Rows from block 4 of the audio encoder of a small contrastive audio-text model, named by matrix and row number. Rows with one number belong to one neuron. Each number is 500 + 25 x the weight over its row's rms, rounded and kept within 0 to 999. All counts start at 0. Numbers have three digits each.
After each neuron's rows are labels from the 100 clips, of 14976, where the neuron reaches its largest size: "responds to" is what is common among them. Only what is clearly more common there than usual is listed. The data: short read English sentences (LibriTTS-R).
# u: gMLP up (value half) (encoder.blocks.4.mixer.u.weight, 768x384), inputs 64-127
# v: gMLP up (gate half) (encoder.blocks.4.mixer.v.weight, 768x384), inputs 64-127
# out: gMLP down (encoder.blocks.4.mixer.out.weight, 384x768, transposed), outputs 64-127

u.701:479519553471500492504554496547457500493520532487486505496529464483524510517471509526518494517463507463529488498483489511515518531519516453504485491533522510514501507468469531499507488526494502
v.701:490475500473569487486512528503508542491473494524516506492512520508532445453546460484488492535530513546489485495504514514477544511500480532513482507469467490474432490519492553510524497522542435
out.701:482487506482511510528526506533476506509537472466530493499497491532503465514499454512492508463528472444485459546483528542485497506554513513511472485477535512474475516474490489488519501527511478
responds to: the word "i"

u.725:479500526540498490503525474501492501502513509494498497474501504443514478485540538474463501534545539527508527497487525506464477482454552493505468465502492486467488460490516477505500477501484553
v.725:509513509517461522492480459505530447467474550512508528511450491506519490527499477497505511500477503513525487528540490504486494476491510467484463438494484512530469482537469472543551479503492505
out.725:490525501468503507532498509524496479488468454506498557487460512546492522483458504488484524475497518504512457487519489485520496503509486507497521583516467485489499536527495507464512497537498487
responds to: the word "not"

u.10:458444508517478481546514484510531520530481504491541520539468499498492521515483474493512500543502523507477515433479541497456497482504482505460463482466484529492506483501515532488497507480481475
v.10:502513496499477497500531499512503549502468513460480521459485483464490460459474514481508477528455498548477485516488465509462496493494504480489500468494534494587515521528499493548495505524482500
out.10:523486490505502520477515452477481511508521514498485503551524466491507500506472453511464511489520547458517496474539517467531542458567530479506518517492490497486491482474493528470500515487471547
responds to: the word "i"

u.735:503513520487470537481475467522474531516480521533494485498537504468501514500480473516477491452479484493545558496513488518471501486529516456504459499503482525516510517524527491480540509487553436
v.735:451508482509480482474536509497487510506498534487552520534441462477490512519510525459484473533462492491456504551502493509467502486461446474494489526508543533505494515480525511521492484511493540
out.735:538549487505494485472522529487510493490466515473462502513470485479502492548533481449525509507491504494490532529493528490497525506484468471530509517515485500504506528526492479492482506506481505
responds to: the word "not"

u.125:559548496468534513452500534499490503467481515496493500504488508492518497524500464499486506490528501486491535513484514520446516480559534491498484485479479510503532467510512547520478487491516491
v.125:524497524503446513517473477472520510455487485504499435481470497515489510501506492485467459518528476527522483474513524475476463468478495531512517484506511490502542485478491568503489491497499534
out.125:510479527532446483530447525496474533517478531502521521509491547479507480494473499494477488470509522489513481515534475510508525483485524528510489501501497509498507502541496492498499511464489511
responds to: the word "and"

u.345:502486515521535510480511508499474527488513495508443480482459511524488476461509487463525522483521496504455480493504521518528476510514536519524516457499491504468504474459482499504502529518548489
v.345:513511443552481528513500517513515497464515504470448528514450500507471497493512488529461513473498527503483525455525520476492530499477480500512523473478478474477487488512479480521508472459507480
out.345:488476518512505477494512496510503505513491470499482485502508545500551486489490521519460492518505519465549486479480479502465474508510511463515480526479465496526506482536525522489505494491483508
responds to: the word "is"

u.304:487471485443476499529490484455501468458485522527487512472488509505515478496502475496522519527505452515528523487505495509508554473517493532430490489531532462491491470520506485515492474497490487
v.304:462494501513545523468535518468533502474474472512492433550556511482549487537502525501465543526426517508466512478482519537494497528507533522469518499467496529513517488510494523523560469511506512
out.304:449515461557498496480498464506517533495499448497489489510488472488443478486479496517523462501493489485499481483525509463488532510515511475459498526505481493514542482464500484463477513501469498
responds to: the word "what"

u.628:488497472471481513488479510496502522489519492496470495479544459505470552496503512467479546517526489499488472486543539491513468532499480480472496506507484517466549499531530492516512484508523475
v.628:500506534475521513459485464520526487461517564540525513476477511492500517486529512499463477465484478482514483493487532505515526520474483497490495477501546472465480487561533485529499499477478534
out.628:537495529452488500495475464503501481490491515489493512507498467501506498515468507522476486449494492455467527528472504520507502520493480537499507467477503495504502453469505527542511496508519526
responds to: the word "is"

u.395:528495501495422456505470474544525526504514507491489482498511538515495562487499526507504520499469549482471502500484489506536457491503527461489485499523449537510500488476465510489482484484465495
v.395:517477470479488472504467511524497500460492491514474491514523498485520508492465487493520485471474449515502483460524461539493520457488480501503538494520482490470496498474501498494494505515504469
out.395:477491520471521492533512521467512495492524482529483527482484482479475499482532515525499486475552470493501497481547527503457512551497525520510484465483552501546475485502507520506537518525579509
responds to: the word "what"

u.651:464517475500510477497508524515479499483503542476475527495500536485525541459506530519556498528508514541507481460516509550482512507486507506506442477521481478508486486533490560491527530447449478
v.651:552472546487506473503528531511491483467497509477470536467488508454476486530498517473469494478467485459477485513472526459503480449523488520549498467523470484511479478521477497521512524509500478
out.651:517576470461532500482513552505505501515450510491517482567519495451448502511489466511473510499467503542500505491491442526536528503505467443496527541479492450494524453522508481510500498516550518
responds to: the word "was"

u.491:515496501480523478507507495501470503549489544497567522538447501504503454530523494516501494488563483478510498520521463503441518474494525501482463481499504508467443549484501480537482481545465470
v.491:449488466514537476491521540499516550509455466559499515487488481490538450501486465526516528533500547467499525495501506520493537498471447553532496440486474513480530512469505464470532526505520475
out.491:463505495508515497472484477492511518502512464529517469489531507508489506507480486526510507481513497478454485447508534527482523518495521462519529482506448476466503516481468518469531483528487514
responds to: the word "i"

u.238:512475515498523537510474507478488468507475510513523511515497509487462492512505472534514474517494506478552487515517481483522486522445502501498553523520501521487458491494482533504444556495489538
v.238:479492498508503505525504478455493471532476480499496502483516474477525518511486527503525533437542516467496449515485525477511506530447513515480581475468534566508475472497527486520476466456512476
out.238:512493508504504477510514485482499547496513496521511492497493524502542489491463512444473519489482484511466493505513510511513515502512539490540476506456480459504499504517539491530523485533505507
responds to: the word "was"

u.586:516497465498533467479539465528488454500500541508498487525496514467529523497459511485512496518466482498489507495471476494449516485474493511515446490501496512523506468539485522541532510488486473
v.586:516469505504465547519521537474504505550475489490488484460528534467568520543510497460498500496430498493499470477554528490543483511471505479469471522500527483495542492527486519529503508494503487
out.586:488482469522514510494463487466493546519515511527491460503503517501449523488531526505518499510514532551530518475545531496522506495484501478480542504527527531462489479548502498486481485477502514
responds to: the word "you"

u.761:457490509475491521512528514512448491500494550482507488480491532499529469502483489517507507471511495544496473474504475501468468537471488488540502444517528507504574541482486534509506466496457516
v.761:491484505462527540520481460512541506527487495528477488461461504453486475493489464490490508493509495485481504458488489502500499562502430477483503484464468520506517494463467461517493485486499507
out.761:458506495499515467523496462456517526494475477498469514543465540467492484493506501500458533506513508502455532491467505542484510512468494460467511502569540484481481500532477490537535480545535545
responds to: the word "and"

u.575:499510469470478469486496503496534493531482484504496430489533521537524495501491492486485515505464469488528492492486493543510508513502491525523466484447471526489503486469499531553523471545513497
v.575:504463487461547534528471513497479537450480485510528468462519538475536483455539493465526493473473523494515449511532539492489497505524455490515461477490506456519524476503509474541522513477491513
out.575:466505534490512461509499470502474498515494514531466485459526573472523470505493493553510496568470521516489496529475523484497492532525509463514496511493489512475514490560498483478463471493528528
responds to: the word "the"

u.337:521509465489497474514496476532490472491473515556459491473480525517472502487544494516505544457525506495524499513487537525480514500456524528491460510483503448499500462521468491507486504466484491
v.337:489451511504491514524475445475504473542488490507559492478469531516520514481470472560507516486529497471499486493523511493508488524467470447513503510539476512542523512519487496541495502512517503
out.337:504496503470499491454470496484492495469530503431505469490469500519523494479524498498478476502479520545494490501546446503500493484495494531544516475474525497518553527514513521514439515509510512
responds to: the word "not"

u.531:453529519539466493523555527493473469517523531529511502506487494491450514487471468504494499523472453493465501501475422501467474518505491465487501507501516480513515514437508468501505503493492490
v.531:471498504484504510525536503514532482505535478519512482503466498451477543555494517490533471490493518539552521525538526517546504466526532502559506503511507516510533509480493499450498504485470468
out.531:548486471541477490504479469445493515460514565486461485544461499505461522523518464521504468456491483454549457479522520495524470558504511498522488497491472522483508514466453530485492536489488466
responds to: the word "you"

u.312:503464514447484477498505466488470505470455506495503463483535504500494502458503505471507514517489528493526479476517523562467489532479448515535496486467487533522530472473502495524488478488485482
v.312:513518493495531523513496504518494552493455474545492489520492521520513429503481467508537511492496518453491453493505463507473480509497478514462475492490529515468479495540484499487483522491527490
out.312:504554526480566512490534540506497492508520525514506456524509478448507457505472479508530504497487475509437528495517520495533504480517490466491527466523545516516519507494473506493457497499463504
responds to: the word "and"

u.674:544483509527494524447519502477505516505458501492460471502523521505479469478514505487523494521519472493499433521535480471543476510504531487489498530487496510491473497523523510494451510539481478
v.674:460510549498491515501512468482527490510509552492477519499507491465499501492489530481509490499419489492551454441489505540528465463504484466507484514534499484493507463503501531481515517516492533
out.674:501480467501520525498493471548474478490551475460534519486472488505472502522496473503482465467473501508487490519485574495523495445503484515497477473512517513501532476510511459530480506480497502
responds to: the word "was"

u.503:520492517522485493512510488515523508451501531526499475494532505522487553475490432492475487509450504478492486495483487511519440456509521540523477499515493542501463468544508488463502469482495552
v.503:520480508521504524492511546535474483513486485495458494507507496489513502519478465505445492517513518529504476491480489542451497462450450494473510497457473505544509555526477487523483527463515522
out.503:493532502502450543480488502456504510524516538509547481504493517446507462532487551520464533499521529511509532501523502447484493481508482494502511507522480500512462503487491530485503502470489520
responds to: the word "said"

u.8:503522471465515526505435495496484509482485503503429516485537524478455497501461471502512486514522482476487481469497497527526467529516520472555556482495518501502528478492522553506442516444480474
v.8:480474487512476499521516477477479530523509497494545500464496512524476513519511527478487482500451560498483475522512486511491474449506511505488440499496478481470477467506480499450502488485486528
out.8:510495536521517495475534508501470511474466514489492477503481519484550509497495471510497525481478496534533497530444486503522525550532473527459474523514468519485476485543481481488515523470558514
responds to: the word "was"

u.56:492485520501488498499480499536481518493472479476496480471446485507479493477507557507507505491481498478487473530478443467542496478513514487506474434538493550487519494512498496522520487500474522
v.56:490553476468523456463531455510502535501516477520517513471484476493479498521510485517487459508500473479502476487493519500503530485494488484547524441486492461512525458495500475529523487511514523
out.56:511493528492460514520498521500531487501530509515536505545511470495445496489483489499510505487512459464477492512514522510458478518520458515453479512532526477515525520501520481511488504524498501
responds to: the word "is"

u.485:514486490520484538513452489487461482531512504495529497525514533500532533489463548488516484502513501550492500491494513482491507517447534521453479535500497537504463494530526534516524475474528504
v.485:532487508498538482481534492496497563495511476516477473509491497558506507470493510506503487474518482475461491464498433546483511463481474515486517470503450522537478503541453516494540481468477550
out.485:459494528491497479499510466478519473526528532504464486460469491513517486517502476468473531464459503511514491522530503525477503509547472519536505487522482491513473533514525482494495535488459542
responds to: the word "said"

u.84:464502502451520504465501518536495486492480494507502473484532468500484482507534526498455494480508517471541528510502510510503445496459504488497431492451463449541500515491513527491503511525468486
v.84:458462505480523476510503482506578524498496524484481486544492524496529479503486499496530494491480509513532519519501463513500513485548463498470468497477492524510487430456457552473524501488495535
out.84:518496463482465463532507455518496531482531515527506507528531538482533512494480485499511523482451512493515514487544492484511490507509529538482501524535499497450526555510471469505503504512516514
responds to: the word "not"

u.550:475469461555521492510568506489466502500484512546511494547485499469523471483459542479489482520511518494538495470547516473525512506506507474501476499532515475489520514460470547499505525535487516
v.550:497507516492506538497487509534479508531498522497511514495543514489500488464501547483463538444521496510459509508507526517505483505520488508539517472487494526524485512486514558535512489479496535
out.550:522475511525496474484536519460481509525521468499506456506518484463495544492490489485509462520488510534462471501462463487485482522501544500487499514495502498472524550523532470497431489500550516
responds to: the word "and"

u.473:484458540518499548519473459513461468498518518508507514502522469514520532480459493500500528483504495510441484485509515486490521534506478485556460500440541509457496504475501492484537506469522501
v.473:495541504517518444500497468476472525551527508466481517506458512532514485491545478472488492495554511556468546502457466493529456511462532491493486464485468490512510471516480497501528558495488538
out.473:536491506499486546516539485491488489501510520470531516498467525489469452558507543525445524516516485487489538486530519562513519509490526520530501503526501528515510500519549531501468476493506502
responds to: the word "and"; the word "in"

u.283:467503475513500487487508464476502503518498492526472492510505525502487536473458549467539473534501443518522555507526539517522468517530482487563530503463544498483510498497530536457463527500478468
v.283:465509513478524523469527501480484504528505500502490533510497475469455476488509525487505485489502503542452520498477498488489564512492486468450490500505532523508476547475472517549483490511497508
out.283:509488487494472490505535537533504535528471483523439505454465487485501492518525464510477541472489510497472476471572512551532505502478524524458496470499499553485513525499471474517543477483448495
responds to: the word "i"

u.299:471495520497505521473513518467527517448500496544491489498500502505528491469532482504521502510517496489492525489481506449483498527494532481523522507471493514524508526464500473495493514527496498
v.299:494503490495500503495530544510479490498549528507482503530516556500486503507513506524481504458544520507497509502524494482476548455510532440508458508480434451483544477528470466525503460525495481
out.299:527495529480469478506507497489463485546497497491512472491541518521533457487511540532514523530470540519471466524486487525498509520551489493449470488508525485476517478527482519493477499519486496
responds to: the word "the"

u.40:460512483519524502494487496463474531468489490469494467510525482476474551496529524476481513525502519527462471509446529462449503508492502485503428512487465479469486544522492493518508506554480529
v.40:520430527443518441496477486499539511463525476500488492473512499528476476543499482505476509508477520468529504465504500531530486471487532498508509502485449483500503450510476504491563483494483476
out.40:494461497491481453512503521469460465524519481487466459492500492549535506521491453502545462503498484531496493463488522504491473508471477564510483492492519515512500490494515530556468472482549520
responds to: the word "you"; the word "he"

u.434:524486482514473514485507534462527497500491444500516553538520486520522506513514456489459506489454520460486468453499556493483515498507555469523491526506470494509537506511465527538512527487473514
v.434:524467438506496441493478443491533484520512510497514474501502532519477486492517500516471466510523455523485565458458528533525510497469504517555538482485496482508502496472481535522483495475495504
out.434:486569547495471525544485491496482492465484527499449484534486510549511486480486557508516459496480472465475477485500463548478519524478508495502511502552542509483518500492539479473494515492524494
responds to: the word "and"

u.621:531502474536506549515512423493500474493490508522481515484466488477497514505454488474485532491468488526503472493490504499464517506466467530492495479488523515495463539460471491542548472507492541
v.621:463503521444466563492507502517526524490488496504491487462534529497492474538506470485466477495530536521519533512468500541479504505483500447442530486513462490530502485485488507488529542461510476
out.621:499510527479491494452559515536511491490517495532498461523511492504471474495500508514534492493514493490459508536507478512489552499509533540497487539511553544520527545448482499491540512512516483
responds to: the word "and"

u.583:474487500538468518507501524519469517482513510474484546545502460559490495490506508533517528478504489465499505449525514494501535498502534505498516502466530491455454525558477456507467526526527477
v.583:512501514539480525469523501461531477523498506459484540534488518523487521495509510438478488515492512565524533522492489502497491505507496493409485510502494533466483539458470510508474509480498475
out.583:554535490490507479434510456516510503546479465512479462452510504471455544505523523479474523500482500460486507515513479455544472518481495490464515492506477536479574504489513506518491456533499503
responds to: the word "is"

u.426:485481511560494523476530513474481497483438497525488520479480465471466501462497515503491519511517508489477499471458477530515484503452487516496468483474496497497484551482485473479508509540485525
v.426:484484518498562474471502516494452515508510524502539481510488474547459495429542492504485475505529508517496505500518510512501492509497488471482484522481539512508517512501542472510548488513484523
out.426:512494466484512487563532517484484484476493496468561491512496531512568517483479533477564512472497505432520518492513492496476451511530509518514503476500525482525484500535534548542481532502544505
responds to: the word "you"

u.200:461489504520536515475510504534501509506527477533468505527459469463472469515497535523488509484492484501450530493535521485465492459512498513486465485500498468485500499527490523504463495476499528
v.200:484481470514465525470499477493526520465504460526521470510476496502480506493438452483482520478526555515459481530498498548495553501509498505535492492485513506477493496451499508506490505485482426
out.200:548492470484509514521489499444497501480474563534515475518483536460524497497482485508509508519499511528511531508454501510505488539453532463529512506465498506521540467509502482520521493490522441
responds to: the word "not"

u.755:474482539484455498482486495509466514551495504533488517507502506565475501497476493528488495491450503464503509466498496545524455512477513481528518514531535527513480466525496505471506448474493548
v.755:541483509526482527486536510543552533460518434519523459495465496520458485538519478533469530545521509535498501514507491533524473517533467476482502525524474527486496487484501515518547474486520473
out.755:542506495463491517506519513521489495448520522476510461508453477468499499511491501517482507511536496533537522511488508491527497493494537521511522458494496497510452507480481512504525519526488490
responds to: the word "i"

u.342:540515438543523495484546489479490511472503503494506529534505513479466492487495497485512481473498565500509479463517549512502527504528502486488540481537496495482479489517472496522501498468481519
v.342:504523473497503517510530474463452512485502466517521503491498561475460503537509470499515486490522506539519525547487458516478515529487518522514517552524477478469525453498477497538546508517515544
out.342:475483480481503555498489504512484456508485489495522512515507498497511494500497532555482536488495490547496497539473455497488504520464481516522450481467461501479530515490509491457497487543571489
responds to: the word "was"

u.148:478494486553505504503499500530453483543488515490502521495486502503501515468488491532529495473521454504500507451520520458492539484483451502498489494498485495500469484479522497449505513561465508
v.148:491519504501479544536515499453489467516544471476526547499502508521508501541535517498483514479516492498489522499491490472534528543467488478523550496517543502487526482459470508484494504539493504
out.148:505498489521487512478519531505525490535501426525471540544505520518475497498503496507488513473505510477495513502485465547537489502506556554475486494500536550533545502527481503520451519473538479
responds to: the word "was"

u.668:531500431494515511502501494476528508501456525491522499498489497529516503503474503479473506488473544436470502528522523497509503513485474471492457480504467558503459496491458546492524531524490514
v.668:552484470444478537543521454495494532489509514510535467469487500523530517527476460448546507504521520502500475500500513534494487521507500517443498477516460499496454495519478510501475535488505507
out.668:481541508482505475498497505531511525486522489546478439490481484505510508505495483535569486489485512505490516533505469526477471529508500487506507494544488472492526496523478470479518504482558507
responds to: the word "i"; the word "you"

u.189:473483467527475560459497501510470503482497504518469539496493490530515497482503515515511515531533504499497494494537499506504459494485488468487492471515482462516521534444504480514482505525465502
v.189:487510488509524437517495494485503525505517559521473479522479469508483542495530525504509533511488496509471472505561591487535472492473521516512496529531438457506533524484482481516435501552478471
out.189:541506519520525521524539497525502525494467486452556472507511530477467481480493496476509479513467476471491503482481492506478453538534472538489473510488489485477530528460528535504499558536525498
responds to: the word "you"

u.478:452516547480550475475558519484539470497478493526519516483506518456515496484501498489494485557515508560529485515510509495472493545500445483486440486439480514530547475526507494537523480511474490
v.478:475520509470450461488501476480483472518475456525492461510495514482550505503506483465556513466532469466488482549530510500508486511449469460510470487547478475541537488505510461490521474497483526
out.478:498532498554496540493497506490474476513505512475467497519487486482497544508518514497495464501462464544484517523492462525490529487503494510503506487523538495478496519524490497529521523510494515
responds to: the word "the"

u.446:523535483536492521475483479549476512498469480463473517487466497471529513503485520498466522474506519495497485485498501499523485487476506514503496438551501507507506443473542502488478503508459530
v.446:498437492487438532526510477508544510465531461509452516475491501498481531522505515480492488480497547517473509505505482475509502546499496514530511499491516562482472456485523510483462503476509474
out.446:494493523493488461480544478499489517458514490502535472522502509457510524420478505441479498482512535566541500492522444514485483490503514504486515533477485527473517548492512489495476485512493469
responds to: the word "not"

u.143:533533483493485486529500475505455466506519489431468499532451533522532511509533489502489492516539523504517446476538454521466506489556524480494484498527492496498467518524533547531504481505515529
v.143:477510517510489468558536476499530507499474506475476496523494503429475503561484467527510493504531507473546472515529528522533521533525500503516483462465488516467550504488526452503570501442469488
out.143:519481526523533497496483509515494532516471493511478479472471487497457501482484510490497534508478505494445480506546517515527501480502485503512446492456495506511497463518462509506459510505478492
responds to: the word "what"

u.265:492455504478452481489469520497527497469491540473479504543509523521529526516530477532527480459484529482508481499506497487499512504514493484491474497476483493526496507528479534494534540487509486
v.265:460473516513544539535537514472503472436486481522543469509519449519492525478508457491496502520502496504484499494501536483514519514508449469458505513481522483483482510541504505492474513470456463
out.265:524531507518507528516523510500470492536469492504496466462506508524526510472505500488522512559460498493461500522514508492502513542512467508475517491565454512482496512486483467519515495503466562
responds to: the word "the"; the word "and"; the word "of"

u.272:510501555490532539465474491542451518492481496517495474495486489476515462476523465484543494472538446468496457484450504493510505497485501502527466520512533483550535522409586476490511499513499519
v.272:444534458510510494465505492469494512497506493496493513519510501476527431518449515470442498500452523493510492478521488516523450483444516491472543487490522484497542489491538476518495448499518468
out.272:491516438514467469473485492485504499477516511517482527474533527522483498490478474502502487542498496529473550499510500517533530571490441486525506542503496526490488510557488504498516516444521507
responds to: the word "i"

u.659:532495513529475499459495525538523462539488499480478527513473499534510505513529491509492512483489528469514456488497536542499464453484485485486502477505494498520517496484507511487519498474541550
v.659:464521521515494487478506508510558509535537508511493454465470517527527453515511513515511467489504433521489526493482481500528461535503525508523458516521509489447549504533531499507524529490447558
out.659:494481513487484490521485492526503522521523486526529466520514551496498488460484472498473481524498494507505479526472448459481511527509506482492460512527486545503503546527472449532472476511477514
responds to: the word "the"

u.165:445495515482539468521471423504515513533505501540461469479506516500477485480517514517506516484507525471460501494470479457519493521479509493515509464517514497507511550503526485468512519552547490
v.165:546473487502474528485523521537483526548465513508481495498499518482526495506487491477520484564519470477504511532539491449510467476527487491504519494503484519463493498461509514523486536509464476
out.165:506501491506495515494550503499501484537480488489507531480513510537461469481528522490461520512479486517463486541490504505482493498495533497497519507483500551480482489461544524542515530482512501
responds to: the word "is"; the word "it"

u.656:512535534513474534488515491489461485498497505502480540509497489532548514491517490541482460516544516515519479502500520509528529487491540553509494504508474456482462501486449488558488509493479483
v.656:492510497517524502524498479520553541515496506528490491509441492474503445508542516486483505482478473509498450483512509483499532508491541486539473478494525492488476487500483492516494542471491530
out.656:491506454516536470526545544535516518507496482513476483479494512507511487484533471521542489513502503515487484455477450455491481451521520459490567505469514511501487503528474480439449513548455507
responds to: the word "the"

u.167:504492517489515513511486468506501520518488488474450510537504522482466565506522538463499499457454497515528516478465523496487491503528535472489494473510477463500513531516478483526521490531481494
v.167:482509533495529523471486462494535502489491505545533515481504513506502495525518487471482447510508560514520538485511450473524536506493515522506533477542478501503546470474508487504483501461462490
out.167:527523469477510478503553520470562530504493439492499469535466463520481486507489493551463563472505516490458480524521460553518527554517470552449491465494518515526479498511494486464488512507489576
responds to: the word "is"

u.705:489476520489467485537496523481555533482517500450520459488487508505504487508557513524526497514498500491506542474509509449492518472483520529481532555461467508521488522478533487536472516508480532
v.705:456481454486511478495502495494488500494485495483475482506528540527524506443499473491497508514466497517540507453467465500436485479458501515492488505507459530475505491478457495476468525488496503
out.705:458464494505507511458502525493508461486529479554497505497469464486479507549533490461488490487505473483433493518549522527504488541500505499516502466492479540516461540511491538448480518489490488
responds to: the word "you"

u.663:447495503498503482406508519461517495487495457486543485522533487482496491531507522489532495481451501495489445505507460527465485506535531510486487503514490568498533530502502544483522500479485483
v.663:539494499509498452463507507547528513506494493583506492469478482472460519502483509530459470525559517481504526465544485493513538486486529469484501510548466484527510477494447484489550485483497498
out.663:516506491524464497469521562476455425510525491514507522482509493544534491542466491480489477468517518546470510506494497537508492505483524554514469549523541493495502541468553525521491524518505494
responds to: the word "said"; the word "he"

u.666:470493527534493514525509466461520511478486442499513480490528493481553482520510540486462495522487478526498483480474511530509519512492531453484456474472525491520487472564459421519481479464471469
v.666:488486469479483514487532463520509526447502506488526500538532469488487497512567464502519518494540480500459481494469521520456519491477485524497444526493480512497496509521479518473504524506532503
out.666:520553519526523517539490535519516511537524478489518494506498543499512496522480493435527513550497493479482518533514546479502540489508475470474517485505519512510502503518481493511514510483512493
responds to: the word "the"

u.144:484524514478502516504467482470482522462519503495523508503461537492463531457485486439498500497509469499473506480485548512507494488515489544480498495480482518517475469475515498532487511476512517
v.144:485542489474483497490499514493490504471485496471508458485481479488517468560516551458474480444524481494514483484487491496532489472499513488483547518487476540486541516528454477511446494481465455
out.144:465482501539490510496516491493434484487523467470444508491479500527500466527512515503547474514528491494552494458483520523524526524509522481465491494509483519502503463492514518523476473514526509
responds to: the word "you"

u.497:512483449494483511513486504468517502521472501525450504486510523508520526514489479508503520472444496502456486482543504530475496500474498526494504531482473512483509502506468469534501543530489471
v.497:505468517494498520497524458505486554488495488510450497466505458478498499489488485523486478451479571504521491501530559473508523510527502465500516514495548533485537549512488495526480515554525487
out.497:515543500490517513498508494512531443512500509486531480572464529507495506445537476479501516504518472463523549493476480523486537479511489517486517529507471449488495489506516516498475520470491532
responds to: the word "is"; the word "it"

u.513:534494528505526480479478491492481478539489511431458520507505474526506537518473521510498479468519503533467486531484485505558514507446569466512502480536522436478531502461511517503447481507501500
v.513:520475495492502504510530522500490450506480497479495513542532487528477460488554517504519523510480498520526471476512504548510526500491541511505518483446522492448455500472529510513494509492478499
out.513:518510501485476519479497478514498501444486486532536506490511491496515501471546504479462518495503489527505503511524472519448475559495471501536497514486429539445509520528496479515510490421507499
responds to: the word "not"

u.695:509529533481434515513481533532518491507493468517532502564491491494519471510521468510533483512440472523524517481506486506461513513516490483497490520500508526481523506517472467511474523484473497
v.695:506519545466537525567513550522512549505489467503455513489463494485502506559489488466516494529478428492489511500486497517483513517497480452498463514509504502520534434493476470494516501504496494
out.695:490480468550476501482513470498479487537478509495467502498528517516539507499507489474460505517511516495502492489514482510473477477516552477512478479533457517523527466493502502498533528494517487
responds to: the word "was"